A small image embedding model, trained from scratch.
Model: 96-pixel images, arch resnext, norm batchnorm, activation relu, depths [3, 6, 6].
Training: normuon at rate 0.01, 6900 steps, batches of 64.
Data: trained on photos of plants and fungi (iNaturalist), 9.8 epochs.
Rows from block 2 of a small image embedding model, named by matrix and row number. Rows with one number belong to one channel. Each number is 500 + 25 x the weight over its row's rms, rounded and kept within 0 to 999. All counts start at 0. Numbers have three digits each. After the name is the row's rms in percent of the matrix's.
After each channel's rows are labels from the 100 images, of 14976, where the channel reaches its highest value: "strongest on" is what is common among them. Only what is clearly more common there than usual is listed. The data: photos of plants and fungi (iNaturalist).
# convs1: grouped (16 groups) 3x3 conv (model.blocks.2.convs.1.weight, 96x6x3x3), inputs within the group 0-5, a 3x3 kernel for each
# convs2: expand pointwise conv (model.blocks.2.convs.2.weight, 192x96x1x1, transposed), outputs 0-191

convs1.17 105:513508488488496504523513500473485509507462492524537525521486513522491494482492501540500477533481498490525484465483459464460466556524569516486490499473495538538531
convs2.17 095:531504480497488514471485497517518528545492470526533526508561512489488483517460476459525515523481476495505508519494508485473481461493466516508461459487448544535489460524477509489489519487512496548478521495486480525462457498493462490483481474539515455510512504488537508477494496485540482524496507526503481510514480443525494463517533474516528495512516470461505513518428478521488496429477520538503494482485531512483496532513559466497490480522499465511480498513481495526493514523491442508513502443446532513472482498513522538521529494517508493491478488490488516479460478522506538489
strongest on: order Asterales; family: Asteraceae

convs1.11 115:499509501498500493487521485470502526587444503535481483489506518509482503510489470509492510549444495549489460488499491460522492515494510511510480503470513528466519
convs2.11 102:493498559514457487475496506445492482551530559492469448493495495481506503500514506451511494468525515493520483516489520492501474514517537522488480534510474468497499510492513529502519481440506471511525553490484499507534468519560487480504460459507526525521490525511493491547488500500478464500492526511519471492507471516514479506510528498494521526442481560545493481496506466516523477517501511548519507489500503502518494491526488523432531520480442470516535474463489478475517495537497457495481456500501475494481512532496483506516473524495456501491492526551501514506532498509560483498
strongest on: order Lamiales

convs1.9 101:487478489487512509502520553479483550533443533485507522478492479546473500518481514472481540497469528498494514507516506528517483542484498513533518506482555524494464
convs2.9 101:540504503466506484501534478468459513482478481477488481469511448511479511492494502485514505480535517504477515515476528555485463472526488510466463518476462495466487519487478526519480484487522480482445481500504561433518492523483459471522533505464515477473500525474539502550516496536519473485508520476482492471504461539506457489546512569510527467455514513479544533479505492472526490509473494519467479502524556471477482473510519501514486503482493492495536512514511504490487524481495494494464474522517533498487489517478541488501540487503426504509515510497515519473485538498496508539
strongest on: order Lamiales

convs1.79 111:481517502525477473488500513500505493506472499493518496553513453503490503526479466538501465498442581462531513475501492506523486531493511509483497486498512525479451
convs2.79 100:522483511499520508506519472507496482493501516516516483521491508491496510550515409499500514484493506481491510512530467500480530521495492500492511500529492491536454559508504536504497516482466490526525458453519479514462520510510458516528495501555500453564475458450479512505523498497505482504539522495559485478489523505485471523491520499523530520452503484453491546518490525497469469456453500508523497497512479465503515506446492525499485524494470496515506485516482452500498498491456419531492540471518490458483510457518506517493498474480497455503510499455511507505489462494498517491
strongest on: order Asterales; family: Asteraceae

convs1.28 104:487492523494480510495495511503497504482498498500499484510518519525515473474504483486491502492526465494493519499509517473493493493485539494466479585441470572524440
convs2.28 103:484498485550449540524493521494481483497508525511500510531501484538512496498456475522517474488519494485464524490493511458542478527525516485521463517462516504497519495493463494492505520554533516510520508503477497555460473523487489518449480495506502519435505535511461485524461458517456473465468504530501506491507486453509520520490519443497538501505522529488470460510523530503478553494484510501502514551519503521481513517512505502487463455496494460495462497459476515512520520513505533508498487509496513554474492492498519516542428503527461484510485481519524532553511479535493518507
strongest on: order Asterales; family: Asteraceae

convs1.29 099:524515495509475487515484512508499512493501514485472486524480494509476473514509522509483473504473488460504469516514538511487504468500503479491485475446461531570585
convs2.29 102:506514508509505490506494511421470530479478492459558522478526520494496521489512484516490527497530474458478496447488487527502485509482518506455490550491505491446503499510479536500541496521539515521523472516525478489544491499510510507506482518484509504490481473539529445516524469507504479502486486477519511503512542505499507493476452498537512506502516481513496523500512484394446496506485442489518518514543532514505483526516475451535510500509526458507533543480484525530483492498503507480511485541476481512512530483557472528495502518485506458478482494512473527517452533516502504494
strongest on: order Asterales; family: Asteraceae

convs1.54 109:517504525492484492471480529496506543503424549484499536478514514493484539484520509525489480547491479540487469512482490507510482486498494486485520476470540459532528
convs2.54 104:523549479482451485547534531487465508551528518514521467548524512518523492518496512456491475530467496473492475495418529491455476492512507494539480513529521493494510452496475515502531509479537495482481514465493481451511488502507507520495448523517479507498488539487482491504475502530489522503470487514523532491564488491510497522534530532487469530476496455504478493500539517483506542537514502530548524504524511480487516491501542521488477545511482507504474496484493480509545482486465531495480502506505483516511479546453477496480476498480488528524523482503461476502508560530540494524
strongest on: order Asterales; family: Asteraceae

convs1.82 096:523503545484444490507545540453495516523530502481474462514526486522510493489446489550504500491465497469473542490492489495504492472508488499489481481453498470510509
convs2.82 101:481504511527485509496454482482462503505438475559515512502528493493451489507510512459515512514511546514463502510519510487505470524474477519520484555491474518500504484537522511490523476526493514524506452493524478541492498492506508504531473488528517549475472509486511489494500475452496527515491528454526476459485482461491502522473455508529476509507553458549503531519494476520463469485496489493529518534503514549546467519519511508523571493512516539471521508478467512519526460530531471526517507492488496526514492544511499518477488538536479494508480490497466486451482469532478518487
strongest on: order Asterales

convs1.59 105:525544555523464511468459482537542493526454495485508506530485537509510514468454450509469486517505478508541492475491491492494500483507527493537501500480516482494493
convs2.59 102:475498494505454516503505477537510523499561471474553472506532491515532539536503504511527495516491447527491471517495498512502472482477508528498499541522487587514491536466508465508553518533532500523446487487522518477473497470500512522496512514499468535509476500493519527505538515514499535538493561526493543457513548480498485493498526479510487493515515499517494507525499492499507455485498522516523552515522512505514464516489550449483493492495551504516494496515490471515475469481498505461454546511538491495508503547482480505476532514517493499498481508538497469519538518485506520552
strongest on: order Asterales; family: Asteraceae

convs1.20 096:495515490510467493536498488470508508463501537476504525469483499473504524484495545475513469560508473532501482469491560488508517439486543504495478509507480525513478
convs2.20 094:472464538460472488489476468506530503505470519519511495508477528507504506489516493492466476529514461510457466506508468461522531518570546511521496457513501520488491494503518532466488443485497491489533494483487486484462508512539488485527509482474508469504494476513499511528474534479518478544497519545525459528521489453519530520442518492512535501520478527499467515510480535486529486500483527520506495510559491488508497525494467495433513554523531499533502513537454489476500472523511492465492506499521516488505509480492516559479487534496508543494477509484528507486540473458443502510
strongest on: order Lamiales

convs1.19 092:466509544475476500547494482502495482508476546491476486511497558479458546519463476469507511505476516502479479490493547481460518495494506497548530488481515536504499
convs2.19 099:567493511551477511451487525525514531553491488488498492455507500488518487523528516485498528514534469521517453516526462505488467537506531538537495513537503499511501484462477484480568517544501484517499495519493483484515499533513548466539469513513504509490472518462504489542480496486499485496506533507503539518530486487474493529495482518504464472488477475501479515496519475513495485513540472538526516514489515452506484487490503474530521510469494505513518475502552537551536519468516498545488531517516542519489560479463506462472532479524516515506484487497465494463455532519508461508
strongest on: order Lamiales

convs1.71 101:510448491563456457524570464490511493509509448520493511522484487501491505491487489485497467503489497510547503480485504524493498491495495503503496499478484539546457
convs2.71 100:497517496513468485493479483512487482491549511480537515452507552489493468496500495458515483462490496509527534508476499476497489484456487521520477478541512484457516501488470514491532494499517527490522450539484532509535481466497544500484489472511467512487423527496515519502479504477543531511527467512469448497497465489532513507484512500487539475460498528467478469525492452512518483513562501524517484467491518526491462549465520493512480518489469501475469509497523495495493486495532480516496514490498482498483523472508541493498477482520506475474566493555452487445468468475500477531
strongest on: order Asterales; family: Asteraceae

convs1.22 091:493496536511499485488519496535530535482480500439474464547501558493466503494480463523482505547514491520475499498510540475443497494475475497481477480512486496515513
convs2.22 104:473528515520448489475476548499460518498528512505492485530487513473469535545493531472478529550503508505490482440491531492525461539479507508516499503501507526521507468442467528526521486483470492513481554520501462499436498462492485482548487474509525505505487519469495492500467513461500496554499513525539491517510493509530492495500499518500527489560514489502497492516505511544501498466550492539539509538511475489493515533527509487476523458527510493492491523510473467522540480509466509481470501480482499494524553482546508512493461523477467507500488513517489467555561508510514496495
strongest on: order Lamiales; family: Lamiaceae

convs1.21 091:521480508488545464483496509501520519501483530473489439535506542485499471464487436504492495528505475551516519518494552466468512495507476490477507480524494508508485
convs2.21 097:515498542427512482515477515499476477449510524526516532495508486508510537478535488514503506520515478464506512477559530485505482500528495477485466496508488519504519503550501534520456468515467508507494495531515431484462478533485504494485483492525525502563495516471505509463444498483500527453503508532495514526501482486460505493487453515476492485535472556512496507506490540486471552538502497530501480498470483502487524535538486480503491480559532504517449513507483493497499505486546528486481478513502464475460472489448514476558484483484540474510504486501490484472518485483530502497
strongest on: order Lamiales; family: Lamiaceae

convs1.23 107:509492512513487496489525499503534509471476530502486501482552555530408538491490447500485524508483499507513494500521517492465525523481472488503481509499477493473533
convs2.23 092:481535511445497507515531487526496469449490501486494488490543465500529509499495523520521526534540497496499487479515453490522505491470526505535483537443526551524495463493494487463521502515507462491508510558538475519530489539498492493514474516459527508535485503540519475503541505506506453502477488493539506508528514477525485517497488502520470501509473512554497506506542480501516580530531516534522472529466473465465461496484499487489509458514548478522482515516514512519502470474438498481487494482481528507497545514521483475519499523495483511501499532532451458510472495534485475519
strongest on: order Lamiales

convs1.25 099:479496476530459506548526508483496504500491514485507494485469476492501458503509491513479446473518492506484462514497479541474515488487484427510536516489544448505515
convs2.25 098:490517539489474476511520503478482525463441538495482505505509505501487501490507501448513496493514471489460522497496516489482499465547489501467484524482490473468487467503527536486542484495465483465490503486515506530525490494518498485533508457498535472495481504543490508558541468485498526504468491500515506475518529545491499471468519479534483489477536507486493505519497564495466478516477507494469503474511521459523494538471518496506519486518563494457458515498471535550492573530433503491475512516496490497503475553498542505497502510484512481491498466530493515526517459547532451498
strongest on: order Lamiales

convs1.31 099:506489472505490505482483497486492514499517486483478499533482447537467518524508491483506487535471496509474509469532482472535510493503515565480478544456487569525507
convs2.31 097:540563529481487494531462492494485560495505481482510532478527547500531509484455473482563465529513499505501532541468463541490503498517536471506496490513458481496498492530483478475510455502494477476505528470531481496505506484505479466495504530495515532522494541498538530544510504518540520505501514508515508525519541512497501469451494506511455468481474455494476472518548503496515481493485472484447473498493500518522531505498494460487518468538500494504454469503511546455469500499500453452514529517506514503525502483504443506468509451516515498513477526460470502521497527496520498489
strongest on: order Asterales; family: Asteraceae

convs1.55 095:477448464543495510504545512480471477515434492547577529502462486493511488523501505510485540495499511479498502536507513469487499503497506505481487478487520510520496
convs2.55 097:476512473477462505538525464517517517498535487478519516497511522486482476459536487501513535517482503464528519484472493487508502520470502527454467496514500494487506465425477476492503507484548524508502518526518495456499487505487505536507477517501488496462522540440489487490498486491494529546453471533515500494545493478458508511518521515503517475511494474512481499497490523511544537484522542529465520507487539488504540549497521476499520475501549489505493470476413512522467474443475496503498514525536480504498472546530542482507520523534509475497533476476485499470515523462484528503
strongest on: order Asterales; family: Asteraceae

convs1.16 106:519466507472506454541503523505502520506494500482488476504499469508486520512509473533510489496497518496475477522521569507442526471459433487523533508483509481490478
convs2.16 097:540505503499495480477449501505516482514474499474504480554536479508457476440474518520550531471523454499469493504479483489489532515474493534496471510492531474488466511496460493483500515525503517542510493502528498501448488490427484526480520508546533473487484495470511490483454510487516506438483504513505471460534453488431503543482546511522503514530495513480471516505472479514471506489475476480541485512482518511498516517468557524509486500484512488492490512501470534506531495552526470492454487484478520479536515506513535487527519468471498495494459484514477518508543494513511516531
strongest on: order Asterales; family: Asteraceae

convs1.12 093:479500500536501518496470477507495486487505454481492504472494482482496520511532512505499509466496519562577549509516488516516498475508483575482471504503471506495474
convs2.12 093:479525490481514541461486454494483517519474492503531516483479465508503486506457516495516527522497500454498439500482508516538433462514461520529506497469483472491520536501492512521493483504510543531484504504500516477510501456489515511482498483485498522513478514454483518513526515523523514546457489486481507477536518479509480480486518491556522462451528505474523528536476485513488496526483521484474507535508535450522510481537465496510497523514457510444487487495459477502552518512476504499493486519525499504533549503516480534493451467438466544499528488542486515504506456491472525512
strongest on: order Asterales; family: Asteraceae

convs1.81 099:503507496490470513537507535484516514499484516502504502552544441501523455440499477542474484540477493507502492521516498520510466494498475514503467502534497471481456
convs2.81 096:502513472492523506478492477520517491531488510449524512499521469505552522513480443491530547510494488438475459515488483517487506514523494520532495520463528473497545522502516506500528511497527468495535498511506477468498483456510505518481513513450487490541473478504542534492521464550475453505516516553480494514552495459511494497499487546504482501482474503494520528490495546550489508448445524465530531538525532510484498497531533488502479461519472503489508519525513490522509501526560460498521505510511518498542496492490479479516534518527491516479465512506484489507490507433468517477
strongest on: order Asterales; family: Asteraceae

convs1.13 112:481491499502484505500521467527503490506472478562506497504524503492481528499485512509509479481523487474503523498472467569465455507565457534475493528484474491522517
convs2.13 096:508506495546513514478509502524503495447521475518517519484518512543468529512546484499536538509466527498464507529514496480520522496498511553501523542546512512530455496481506489494489549539482507523496485483512485532469539488506484486495523511537503472491500529485528504480532487495571522451501488534508513449512500507462486491511473511499515526494513509539475543526526506529478489471524457484513513501517478519497501495506501504478557505552475467469515496502523504503516485490482434519517525491428449480459500532453513522507494519453462481523488533507491499461476508472505512528
strongest on: order Asterales; family: Asteraceae

convs1.8 104:512521510510480502519493495491544501461429532536484480508501492485516504500469492520549502450456540521478469516495492490498473523475503535505497511534519471453496
convs2.8 100:460504504472483511490511507524480486479508464516493504445522545475481505502482476502511504437522470477493521510516472465509517552490524468499476489480494576535521514507502516502489505526481513516524485541512521527472439506463468504467500494469552524485489513463465515530517487468520494518496491497480505457504517525501502515461521516498501498511494543475517478514514497495508516432509503533505527492494501533482505512510538522479469478542457490506454521535506454469506473506485497523499511532475458502556572476559536509534494507475484466493482527477499478481518493456493507502
strongest on: order Lamiales

convs1.18 105:542480481484490509520501518467487502515459495523530543512520493516452532531497491505510484506500507505483508488503517509404484525506576527511508496497500505511505
convs2.18 106:489561477479484490475489462457508473493511518479534540511510494448477456523501473532484523507487471474520489509526488463515468468464488525519481537517515488496504480518507510521525487507479496512511492502500527530487460512524467492485449494501502432493458477482481526561517495489476523491509493497535500473491485512503477488452488458519512487521491471483469511566496494473490496488497508544496514505424496488489521523485534526491546504494487476548511488464499550517504479501503521502497495461529485481482525488450509488508473487480558490503450456462496464480514508524500522447
strongest on: order Lamiales; family: Lamiaceae

convs1.6 096:517517507509491487476515478537535533490477479486464480515509497495503491491492480504554493524454535450461463488509500484468503508479480560546474509467511479477477
convs2.6 103:464528535513497510544493467483522474489532468513490477522494492496511554471452514519484525473529540508501515496504538487520506561508521479476502495509528482489484549568469528525488501479481458525479524519537507560458544540456501491448485508484543502553476522507450498507512503515466475517510546490501480493499503492498510528506511509496498465545464528485475512512448469487485466485490526537496495491429518490490478522496518493507460530471494466511494513504527539474489513524471506505507478532518459474522524499500503527530512503480519497505521454500477485493483491486523528508
strongest on: order Lamiales