config.yaml
arch: "resnext"
model: "image embedding model"
dataset: "photos of plants and fungi (iNaturalist)"
train_examples: 45211
image_size: 96
crop_scale_min: 0.5
horizontal_flip: false
translate: 0.12
targets: ["family"]
num_classes: 120
embedding_dim: 192
norm: "batchnorm"
activation: "relu"
drop_path: 0.1
depths: [3, 6, 6]
kernel_size: 3
stem: "deep"
avg_pool_shortcut: false
widths: [192, 288, 432]
am_softmax_margin: 0.2
am_softmax_scale: 30
init: "trunc_normal_002"
residual_init: "zero_last"
optimizer: "normuon"
muon_scale: "original"
lr: 0.01
momentum: 0.95
nesterov: true
orthogonalizer: "polar_express"
adamw_lr_other_params: 0.0016
steps: 6900
batch_size: 64
epochs: 9.8
lr_schedule: "poly"
final_lr_fraction: 0
warmup_steps: 130
weight_decay: 0.0
adamw_weight_decay_other_params: 0.05
Rows from block 2, named by matrix and row number. Rows with one number belong to one channel. Each number is 128 + 32 x the weight over its row's rms, rounded and kept within 0 to 255. All counts start at 0. Numbers have three digits each.
# convs1: grouped (16 groups) 3x3 conv (model.blocks.2.convs.1.weight, 96x6x3x3), inputs within the group 0-5, a 3x3 kernel for each
# convs2: expand pointwise conv (model.blocks.2.convs.2.weight, 192x96x1x1, transposed), outputs 0-191
convs1.48:169087125090157133117059132123131116110130133117102171107185143103101158137153134147130142155142159110070129120130151061093124159166222123142138141064177167103086
convs2.48:118052106161105148141121119095046149085140134158111162126088077100149090081145091162164098125109159102077188133098135100170096111209132116056142157079095136141106112167163139097149126178126168118132145129121175098137155119128143168074125136115145078056152135133102156146152106112098105097139100123116112116143153110189106150152106131139098136130093134152119105152154144106169151154109047100142070139119147152219179163129144122132219126162120156080130123111173164128123191141147158129161114117080112181182173147143206077096122144119093129092119150118146145140156129124121196066
convs1.49:138115120149111164108095165091121143188130097142089090153123112149138093140134135193179141125065196114096131116134124161098102135118118105170150128082190079115209
convs2.49:121105154107118194140152130161115110140068097168114125147152096132199168122145080212169131217153111098150128090133139097128105199169134143115139131134075136103154118147129109100105128093110091172111178082063114120117080102192153166168096132134107139102135116164137136107109162170118063138061135122153073142144145051158155128081130128113103121157135119128111095114119135098104154105115133109121121162075147116147107122189182203097134142094099143127135105213065081101120136166104087153152124114154170102096167102133150138110148124143106134164199166134147173220123112130110097079
convs1.50:169159178109119131059145118165134227130088137156162184135131107137085103149148215081129139156114124098102097120134106093165109127128102101124156091121102135108098
convs2.50:113108089147173139110168192198160130097140127061105104144068139099136146097125128090161193127147090110141148138136073183126088110192155155160163082096091200127126078171123150147091159155140193193118162184127088130140172145100107085136080149143142133144153131129131143146123175138091136148083122065196131087123120143067127128100125132113125126145144077103176088104139138137113124185164094151144192170086124133184131088089129111096141124102197088073145129080143150171164154143141115126175152127141136118151141136174134156130116094097081057069100139149067107154113088114139143112
convs1.51:132156130137107149073134098114134140092109094144179094126220116161108116090124136119165188132102192096085156146109146101113140134111107121163209092086169118092133
convs2.51:190181162142148128067159150121142148130117127138127128112148079123101137145152148088114121081120106157111087074131131120110095154145145127068142161130120128130144112089175121095147190092087149141106127139115136176171128132113196141203098088083149113091142144126147141167034124152098106081128069096136138115120167151203130146123116094141111159055148071113090133153157152128121150137128143137146167055084140114116180121146136172087181134170147135122117134051186181151139136181110134158095092156129053076149049133155147166158095093151179123100149151080138136065111105087164101111
convs1.56:073136129158140134139125079069150187141020174178147126111094151140082177106123077178173133170103112089113125150132121113111118132122139121115178143117142101124108
convs2.56:091150122170099175121144124125158157069163180159131096182137163094137121174168132117119140165124144160110125131125133096149126142116143118159133139100144113093050078148136127100150185210102142149158118144140134169179102112110111113176093102095189113100076116099125099090143159130089072100125161117158146066099113110197117206171132085062080155098132124081125111107081154051092119134145104103163173093148139097173181190165155096158147132132127090121159104140115161156113112096094104139159205172145115123189090136211116163112110164127104158132166122112138197143129132142133082145
convs1.57:139141171145104184165149114071182184123080189197162165096124171102141152119111117174134134125167128127187152148077106156152135121122134085110123135079144156162119
convs2.57:130120178150151140103133117135121061124097157153154177133168108148171075157171156146113135142152086103211074132135169116144119152151096138198092135113096140082131176111091115142125116148091129110103088148095133129119130134160084113134130133154116149125116128172135132169135160159098139150091151121115142094129167135131072142192152170128126144109108080178085104113142095102094061101110086106090170132078088132121117113126136120160136208071099208106146097165100147075149167037142101146118128152220144203134155140138172094162104135138117146214145182103197161108128123117089139178
convs1.58:157098091165080100182106150194119083109113137126219099163148093124117089147152129111172169103104131110096140140134150086134112136106186100120112126162070134144183
convs2.58:149052132157123169172143129131082156114112122139138087140103150151096087132105096204142185121059133103171181122143105146222144082134104193141076132128127150175181137039108135103187160121107104139118126162123099115115157106099203128152103175103097135151101170135164162123102161123131059107144170145163135131133215139141084158143163146147166105108093107119122124115130224107097108132125192141176153132159132107091127159147181066156164194156121125138173102117100155129118079129146146100087106171100151136131122119090118127150159127108129091136132156166133189083136180131143112125
convs1.60:110083123094149180099081183110132092202168096151096157127137088137168155106117070102100096150151103119117110099107148062082193130106150082140136133121131099119161
convs2.60:136085144075085124109174183098146233114098128148131169187129134125172150149087154124112190109089163135124166114132102141125095052142126137148143055139125092115098082132147162199104136138127163090103136108159159090138152169140105118160158083116127078123131156171125128105098106072121106119164131124153084145124161152151078067160152081164114117137065080128083107134176120101146110100116138122133156124149123155152197157155095103075139165186135147167137137071129096182168100098060151159149131134189116080105100115132074134124120116112143173154125077171081102152189071169142127129
convs1.61:161116128141129134093083095153157118084124121166161108155114134123129074093133141127111174084098119144153131149094101144140133098158106141112199135011165113163195
convs2.61:123100158166125086107108140068106055101088153093124132140132078059129156154135152133131103136135122116115079138147132120050133122100148098154166136131068169119118095120163089157112099197094078155090112152175085123133163105135156194104135147128123079146155151158137127130150110153122142110098117110130076141118177144188137105084098069148131118108067035131133167134150203083139114130108123146113138190190066102122069107157128147173144155101140106098172143125109133103090179141138131123202107140101062140143147181148062178161127172076128122079122151131079137115130137191131145087
convs1.62:122096131128120123163144119102172139101128140121121157127110123141123133116117150150110127099144157121137101110163129114126150120112114220103095187034082212167043
convs2.62:174102188127128090114130107156138118118158081107094168112071136089110148095104104175141146136072076089103100117130114104116109078144152122116123092136087092118078088098132141137141049136112074143173100123139107155135083134121127187159120156103085102134083124153147104077240134121111123108126158185186055129136232132159165070142145169091095140145133097060141080124165184111164150105137154148128095115126094166156096166094117072120126158137146110110153110103146126153071113118138141088160155114157102106200162116147081147088125182129129136109104118154127088130110099107078102066
convs1.63:154118101148136134108121112141190170101112174058068086119091118133102109158163181155176124110162087117083065079126091149108084150171173140137145113157130127092127
convs2.63:084115121136119127103128100159162164163108109097138147138144120120136131162134129062130109101125114191111168050163157103145205175175163121160179159092115160142088125121131077147099056170057128138103116132192098124130152133106087110171158136134165127095098150141080157109151166059123088162146162134160118116175156170182116154134094177132151128142094089149069156154133133134187136105141129121135148086178140137084159175164155131098126086163155138088122192123103151120139131150133140112046152146082087099153140109141143089142141092081070065156153149157106073147086170205101083146
convs1.64:124115151127125117124126130069078087116091138212207170131182134071135132126127122076117095119136103109165147178181153093120164090102068152139131121103098115125153
convs2.64:063128074108147190128116107214159047156081114086127079149120161204163181160157136150170088116158085080128142151072159116174130158151106143148130116153073146127059101113160103084099175164140107152154162152176108159119140155094163139114102114124078120142130122112146145176165138122078082151125084163139093127162116135133104158139096163154093092131093118095130103101144160115151135093142175099068160105121165152094168134066152139060148146153157166140102149119156174140168157125109136165126148131122195099181197084123148157105118105155122150119156176118073107164119086072140167147
convs1.65:173126139098135120097116108149107098129095131120134147131123149105129101114096135144167123116106142133090118198143117170098110099119080042067071117108120168217192
convs2.65:143083139141103143159116079155073144041114081137115184140153165130127090136121112059172185075188131104172103109121105147167155192114117165110085116110100172133114131096088145094097109080126157141167148163061118125131151069179150176181133172167131144095109129137158102122092096087127144104134142170187161097129155065146149126134129154146104107164159085115144150135133177155105163137095142117143096164094111158197100131066124138167117105172196127126095129201121090174092107162103126144109129142135144112111115141190156109093133159116144171054124174115065153125100140122094122060
convs1.66:093128089093114185140146118130182103068097106127202110087126126150116141133115183105165078088124124093200096096109139138099144117138102075120077090157163117096124
convs2.66:132145131175141081132109117152125073168131150109126165144132105142166160134118159174128108142076129091181131131128151102143153082092117122113115073171118145173132138136121142135188126176150138099154173061195141115112136115118158150140134102157118130151131143150126080131083137142101098066084130131074157101170142051139114116079129062167170117084106115063118169127100097105123156125097211091169103122113159190103162120191157129094158140086110109134093068124097124121147081073092082092075101107182078138146176166103186125153119188107106176152165144064199142150148107094100103147
convs1.67:147155059097102167098160128174115122127095124098095128180078070154102104149198136122154165144116108101068192139161105118108119147116171137114143132163145157109066
convs2.67:069149069094147134138134129074168155067120141125159139131144167140129144099224118141141099170072181149139140122114094080166152119144123068110118189162163210130173107144102124134131118097092118178194138096104112096092150115143164169165154182138116173118121133093146123138067149141142166215186140109104205134073115119117159136110060167134179161160156158136065110112130140110114112130135181113127106119103167167168160156169129123142164162107121088051163142130146119168110145134155114196167155133140096142144129159102165097072121163132141132083107170146128126130150168082162129153
convs1.68:097123155164107114114127104136113115151128112131122116186144113152086122115098147098123217215108114126118020146131115105141118177128108096175116117125077097152161
convs2.68:044126151121087054144154149135131157113101158195190163085200146159148154154107133192167129065084109111131137146144111075167080103148138110138104153082191144147125100129097108136172143099100082100111155096154125133090168121131146146163163178169159130121170141084108105112113081154121142115148214098120143115118162124164168079127148141164115161099117115080094141148106119109114139088061095117112169056155096145092108199186108113147097108154161110107192101109092149127174107083127146137180116133099140124106147171117159113179113121111142121130061124180078148179118081151162112128
convs1.69:189138112125153153069128137137128114124124085127122096178147084171093071213161086135174146129105198123104152117118133150130130134125152110132097145168120061129066
convs2.69:108160077109157086109115143097096126101113131154184111147164106149113170116160179133134164155115128141172167114068142108141063127079164175106100163125140133119150137109119142114153085119077127069117124085141079129182153123048174147029158105172132162167071128164117141145162130149163094096083088084131095100127150178161145168168158156126073163106117165151143158160092123111068189121102145180137121144100137104070121156158137138176114155122131128107051183155070163120108123129112118093105113140147101133102121119142151136104129142089122123170152079183102088153076141177046149177
convs1.72:116089139145127114109137182157099151168092078137139048130128143132103132117122110121138126179140098121095148179138116183055154195202172118090084135153127155140116
convs2.72:148169105161156073106042146102145115134181145130107089145114162143138126097151155123123075108163105133107130118183059168096103108136189126129084111147088132187111115122153130159160079099132104107141149110138100140193152115125161170153124137120087153098141044162168102163155165121212119115089095104166103104132163129127163087129093128119113119072135111128116103135076119140127064173091148187191197184207129183119131158085134149119112147099122185125087064118122137125127136177105152136088090104157121144154188141072164136152090170103121087099138137131151126169059148129154115096
convs1.73:251074148135099168095103125119146142109074120172116144103079096157157111196166114163141133089120131127136120185153155122126117063109130142115136144117114118102121
convs2.73:113149109151125089103096119123115130068163059152132111190112091159098159135163166142200109154118145122109162118181136107140152105102144151137098118152098133170117151134135123174132078129157123111100090055106160152060149114138179113083118140172134123152105072158058134070138100067164158134132123193073159124163215142103137151165180134146104116106099139142142106143064173078101132157159111153188108158085076132132102143109140140099173163111078103105108153163123125124108150096180141103134188119118154144132122148155124115114136115087068164199120168222163172110065131135102122103
convs1.74:124125162156056143158149137126153073102131155133132098089132094144144153107128110060150145102160110114133122212090126166051126195113095135108178183112127148121124
convs2.74:065086102049132099127143105103112200124101166126118121148168163053153143145182093132133186065159144141176132167109147120112181179113125152135159159121128131119142119109131132112109110152114152097116082169094127107156133148192127118120105131116121129143165081080102084118157092154130107170144130146146133194155102102134130076121154157159160114216080078158158105111123121089089110087198153124072093160109169162149142130165124093079122176166156124103082080176138117117084122170075145124094181136189135150149102157093095115086135141138106102159091150119046120166065129155184148131
convs1.75:130158105173100108174136136114149108113063106172190178118126195082147166061116145141156085123115160102149116171173095127126094145096140167091112194122130116139139
convs2.75:125176178085130112047104146109117143192113121159132212130164094067146120101131153111150170164172164153092111091137175086129157069119160134185128139116113085120143177084151109166147099146119121117124167143171157157092130059112159044099103130148201100124103160098129088108138113170093153073178121165040157151153159123143083121120138158142077110116089112110127181135118129110117098101161134140129129134108118134177123124095157111094119187109197146091135155143118123156148177083117132045115111111158103115125146117166101120094139144098104186128195065147142150117081108120120090169
convs1.76:192099166146096165177181132129120071100101137149117144134229154163143140099132128119115076085191145086156167153113140134147121092073104132116124089110127118120115
convs2.76:125180087169204096082087077110059143128132142139127137122191220155122104147126160160132140128191082212093086102138103132157114108123108095113105117101167099141130134154165136164125082159107162115068113113102130107160099183139139116135159158121100135106151121117142176092118095093118104118142143181109126102166146205107118157139106159179102147145134112158131123112079137157135164117150174096187164091197094115131182130162165164108135144181123153100107178161174141140126145135196164133118122102192112028176162129092097087172108149085106118159133096176136116107152134154143148155
convs1.77:200129170129081074141145139139151124088197117114098097135156112125118115099146109135131120126163075159067168127154156134086085172158079190089124100122109136100177
convs2.77:184120098187161195125126168077130061165130090107134131108128165108105135184140086206136155079106117130086137144144123168107130164162130093112119132154095192100184088183144129073190145101139130143110095154126116197167143149073110174166140135101105122193178165151181137118129075118133083108110071159115102132131093099154103107131112133124167149176157103056075140163066155080121121138133128122137143079121095101145162133177159120173124183168093107113169101090082110166121153107177115120093109193122125106100100151117140105113120174142148133141129167147084114071092181095123167140
convs1.78:112128115107124129166077140145175146175082157163102113136147095076181131157121116152144141141128087063150119064111129152091139156160190188146176062114104104128108
convs2.78:136128130154149190138082122092121169159121153211127150104132168106121113129135110164118159057144060166066164154116163134077134116143093172105106105102155193150105058104136116105112088107126112075147182116131159086137102156109142125113061130075134144125167141187133114139120123121129088165146138170083174123118114147208102133075150098124143114074135134174125153139070144113123109172176142140119109118152105061135118130129090159182132151182098089195196107158098115110112119181163134158128105123106171128135137104125093178115132086176221118132160169132100162112170124120109184188
convs1.80:180153118172117120154132086103130164145115155163099102093158212089026174080084202145149134096115127154111160133115116113116140124126157125114098111112130128154147
convs2.80:116134098175112145095158111124138167178108119130179139120140089151127127098171185158149128090097138101101146050120126132149156109157088124203156161153084094124153086143108110139130088165092125101082014116154064112104130084135134118146142130172134129129070089156161140086128133110172101107179093123125140109162132123195150118143072181147109159117172105172123123110167184125135152222116119092130129125109132153161128149098117109089129117112103141050113125167140166190137128142141085137135074155107134117047157176086180068136126129182080127087096101160118133122131096074193142124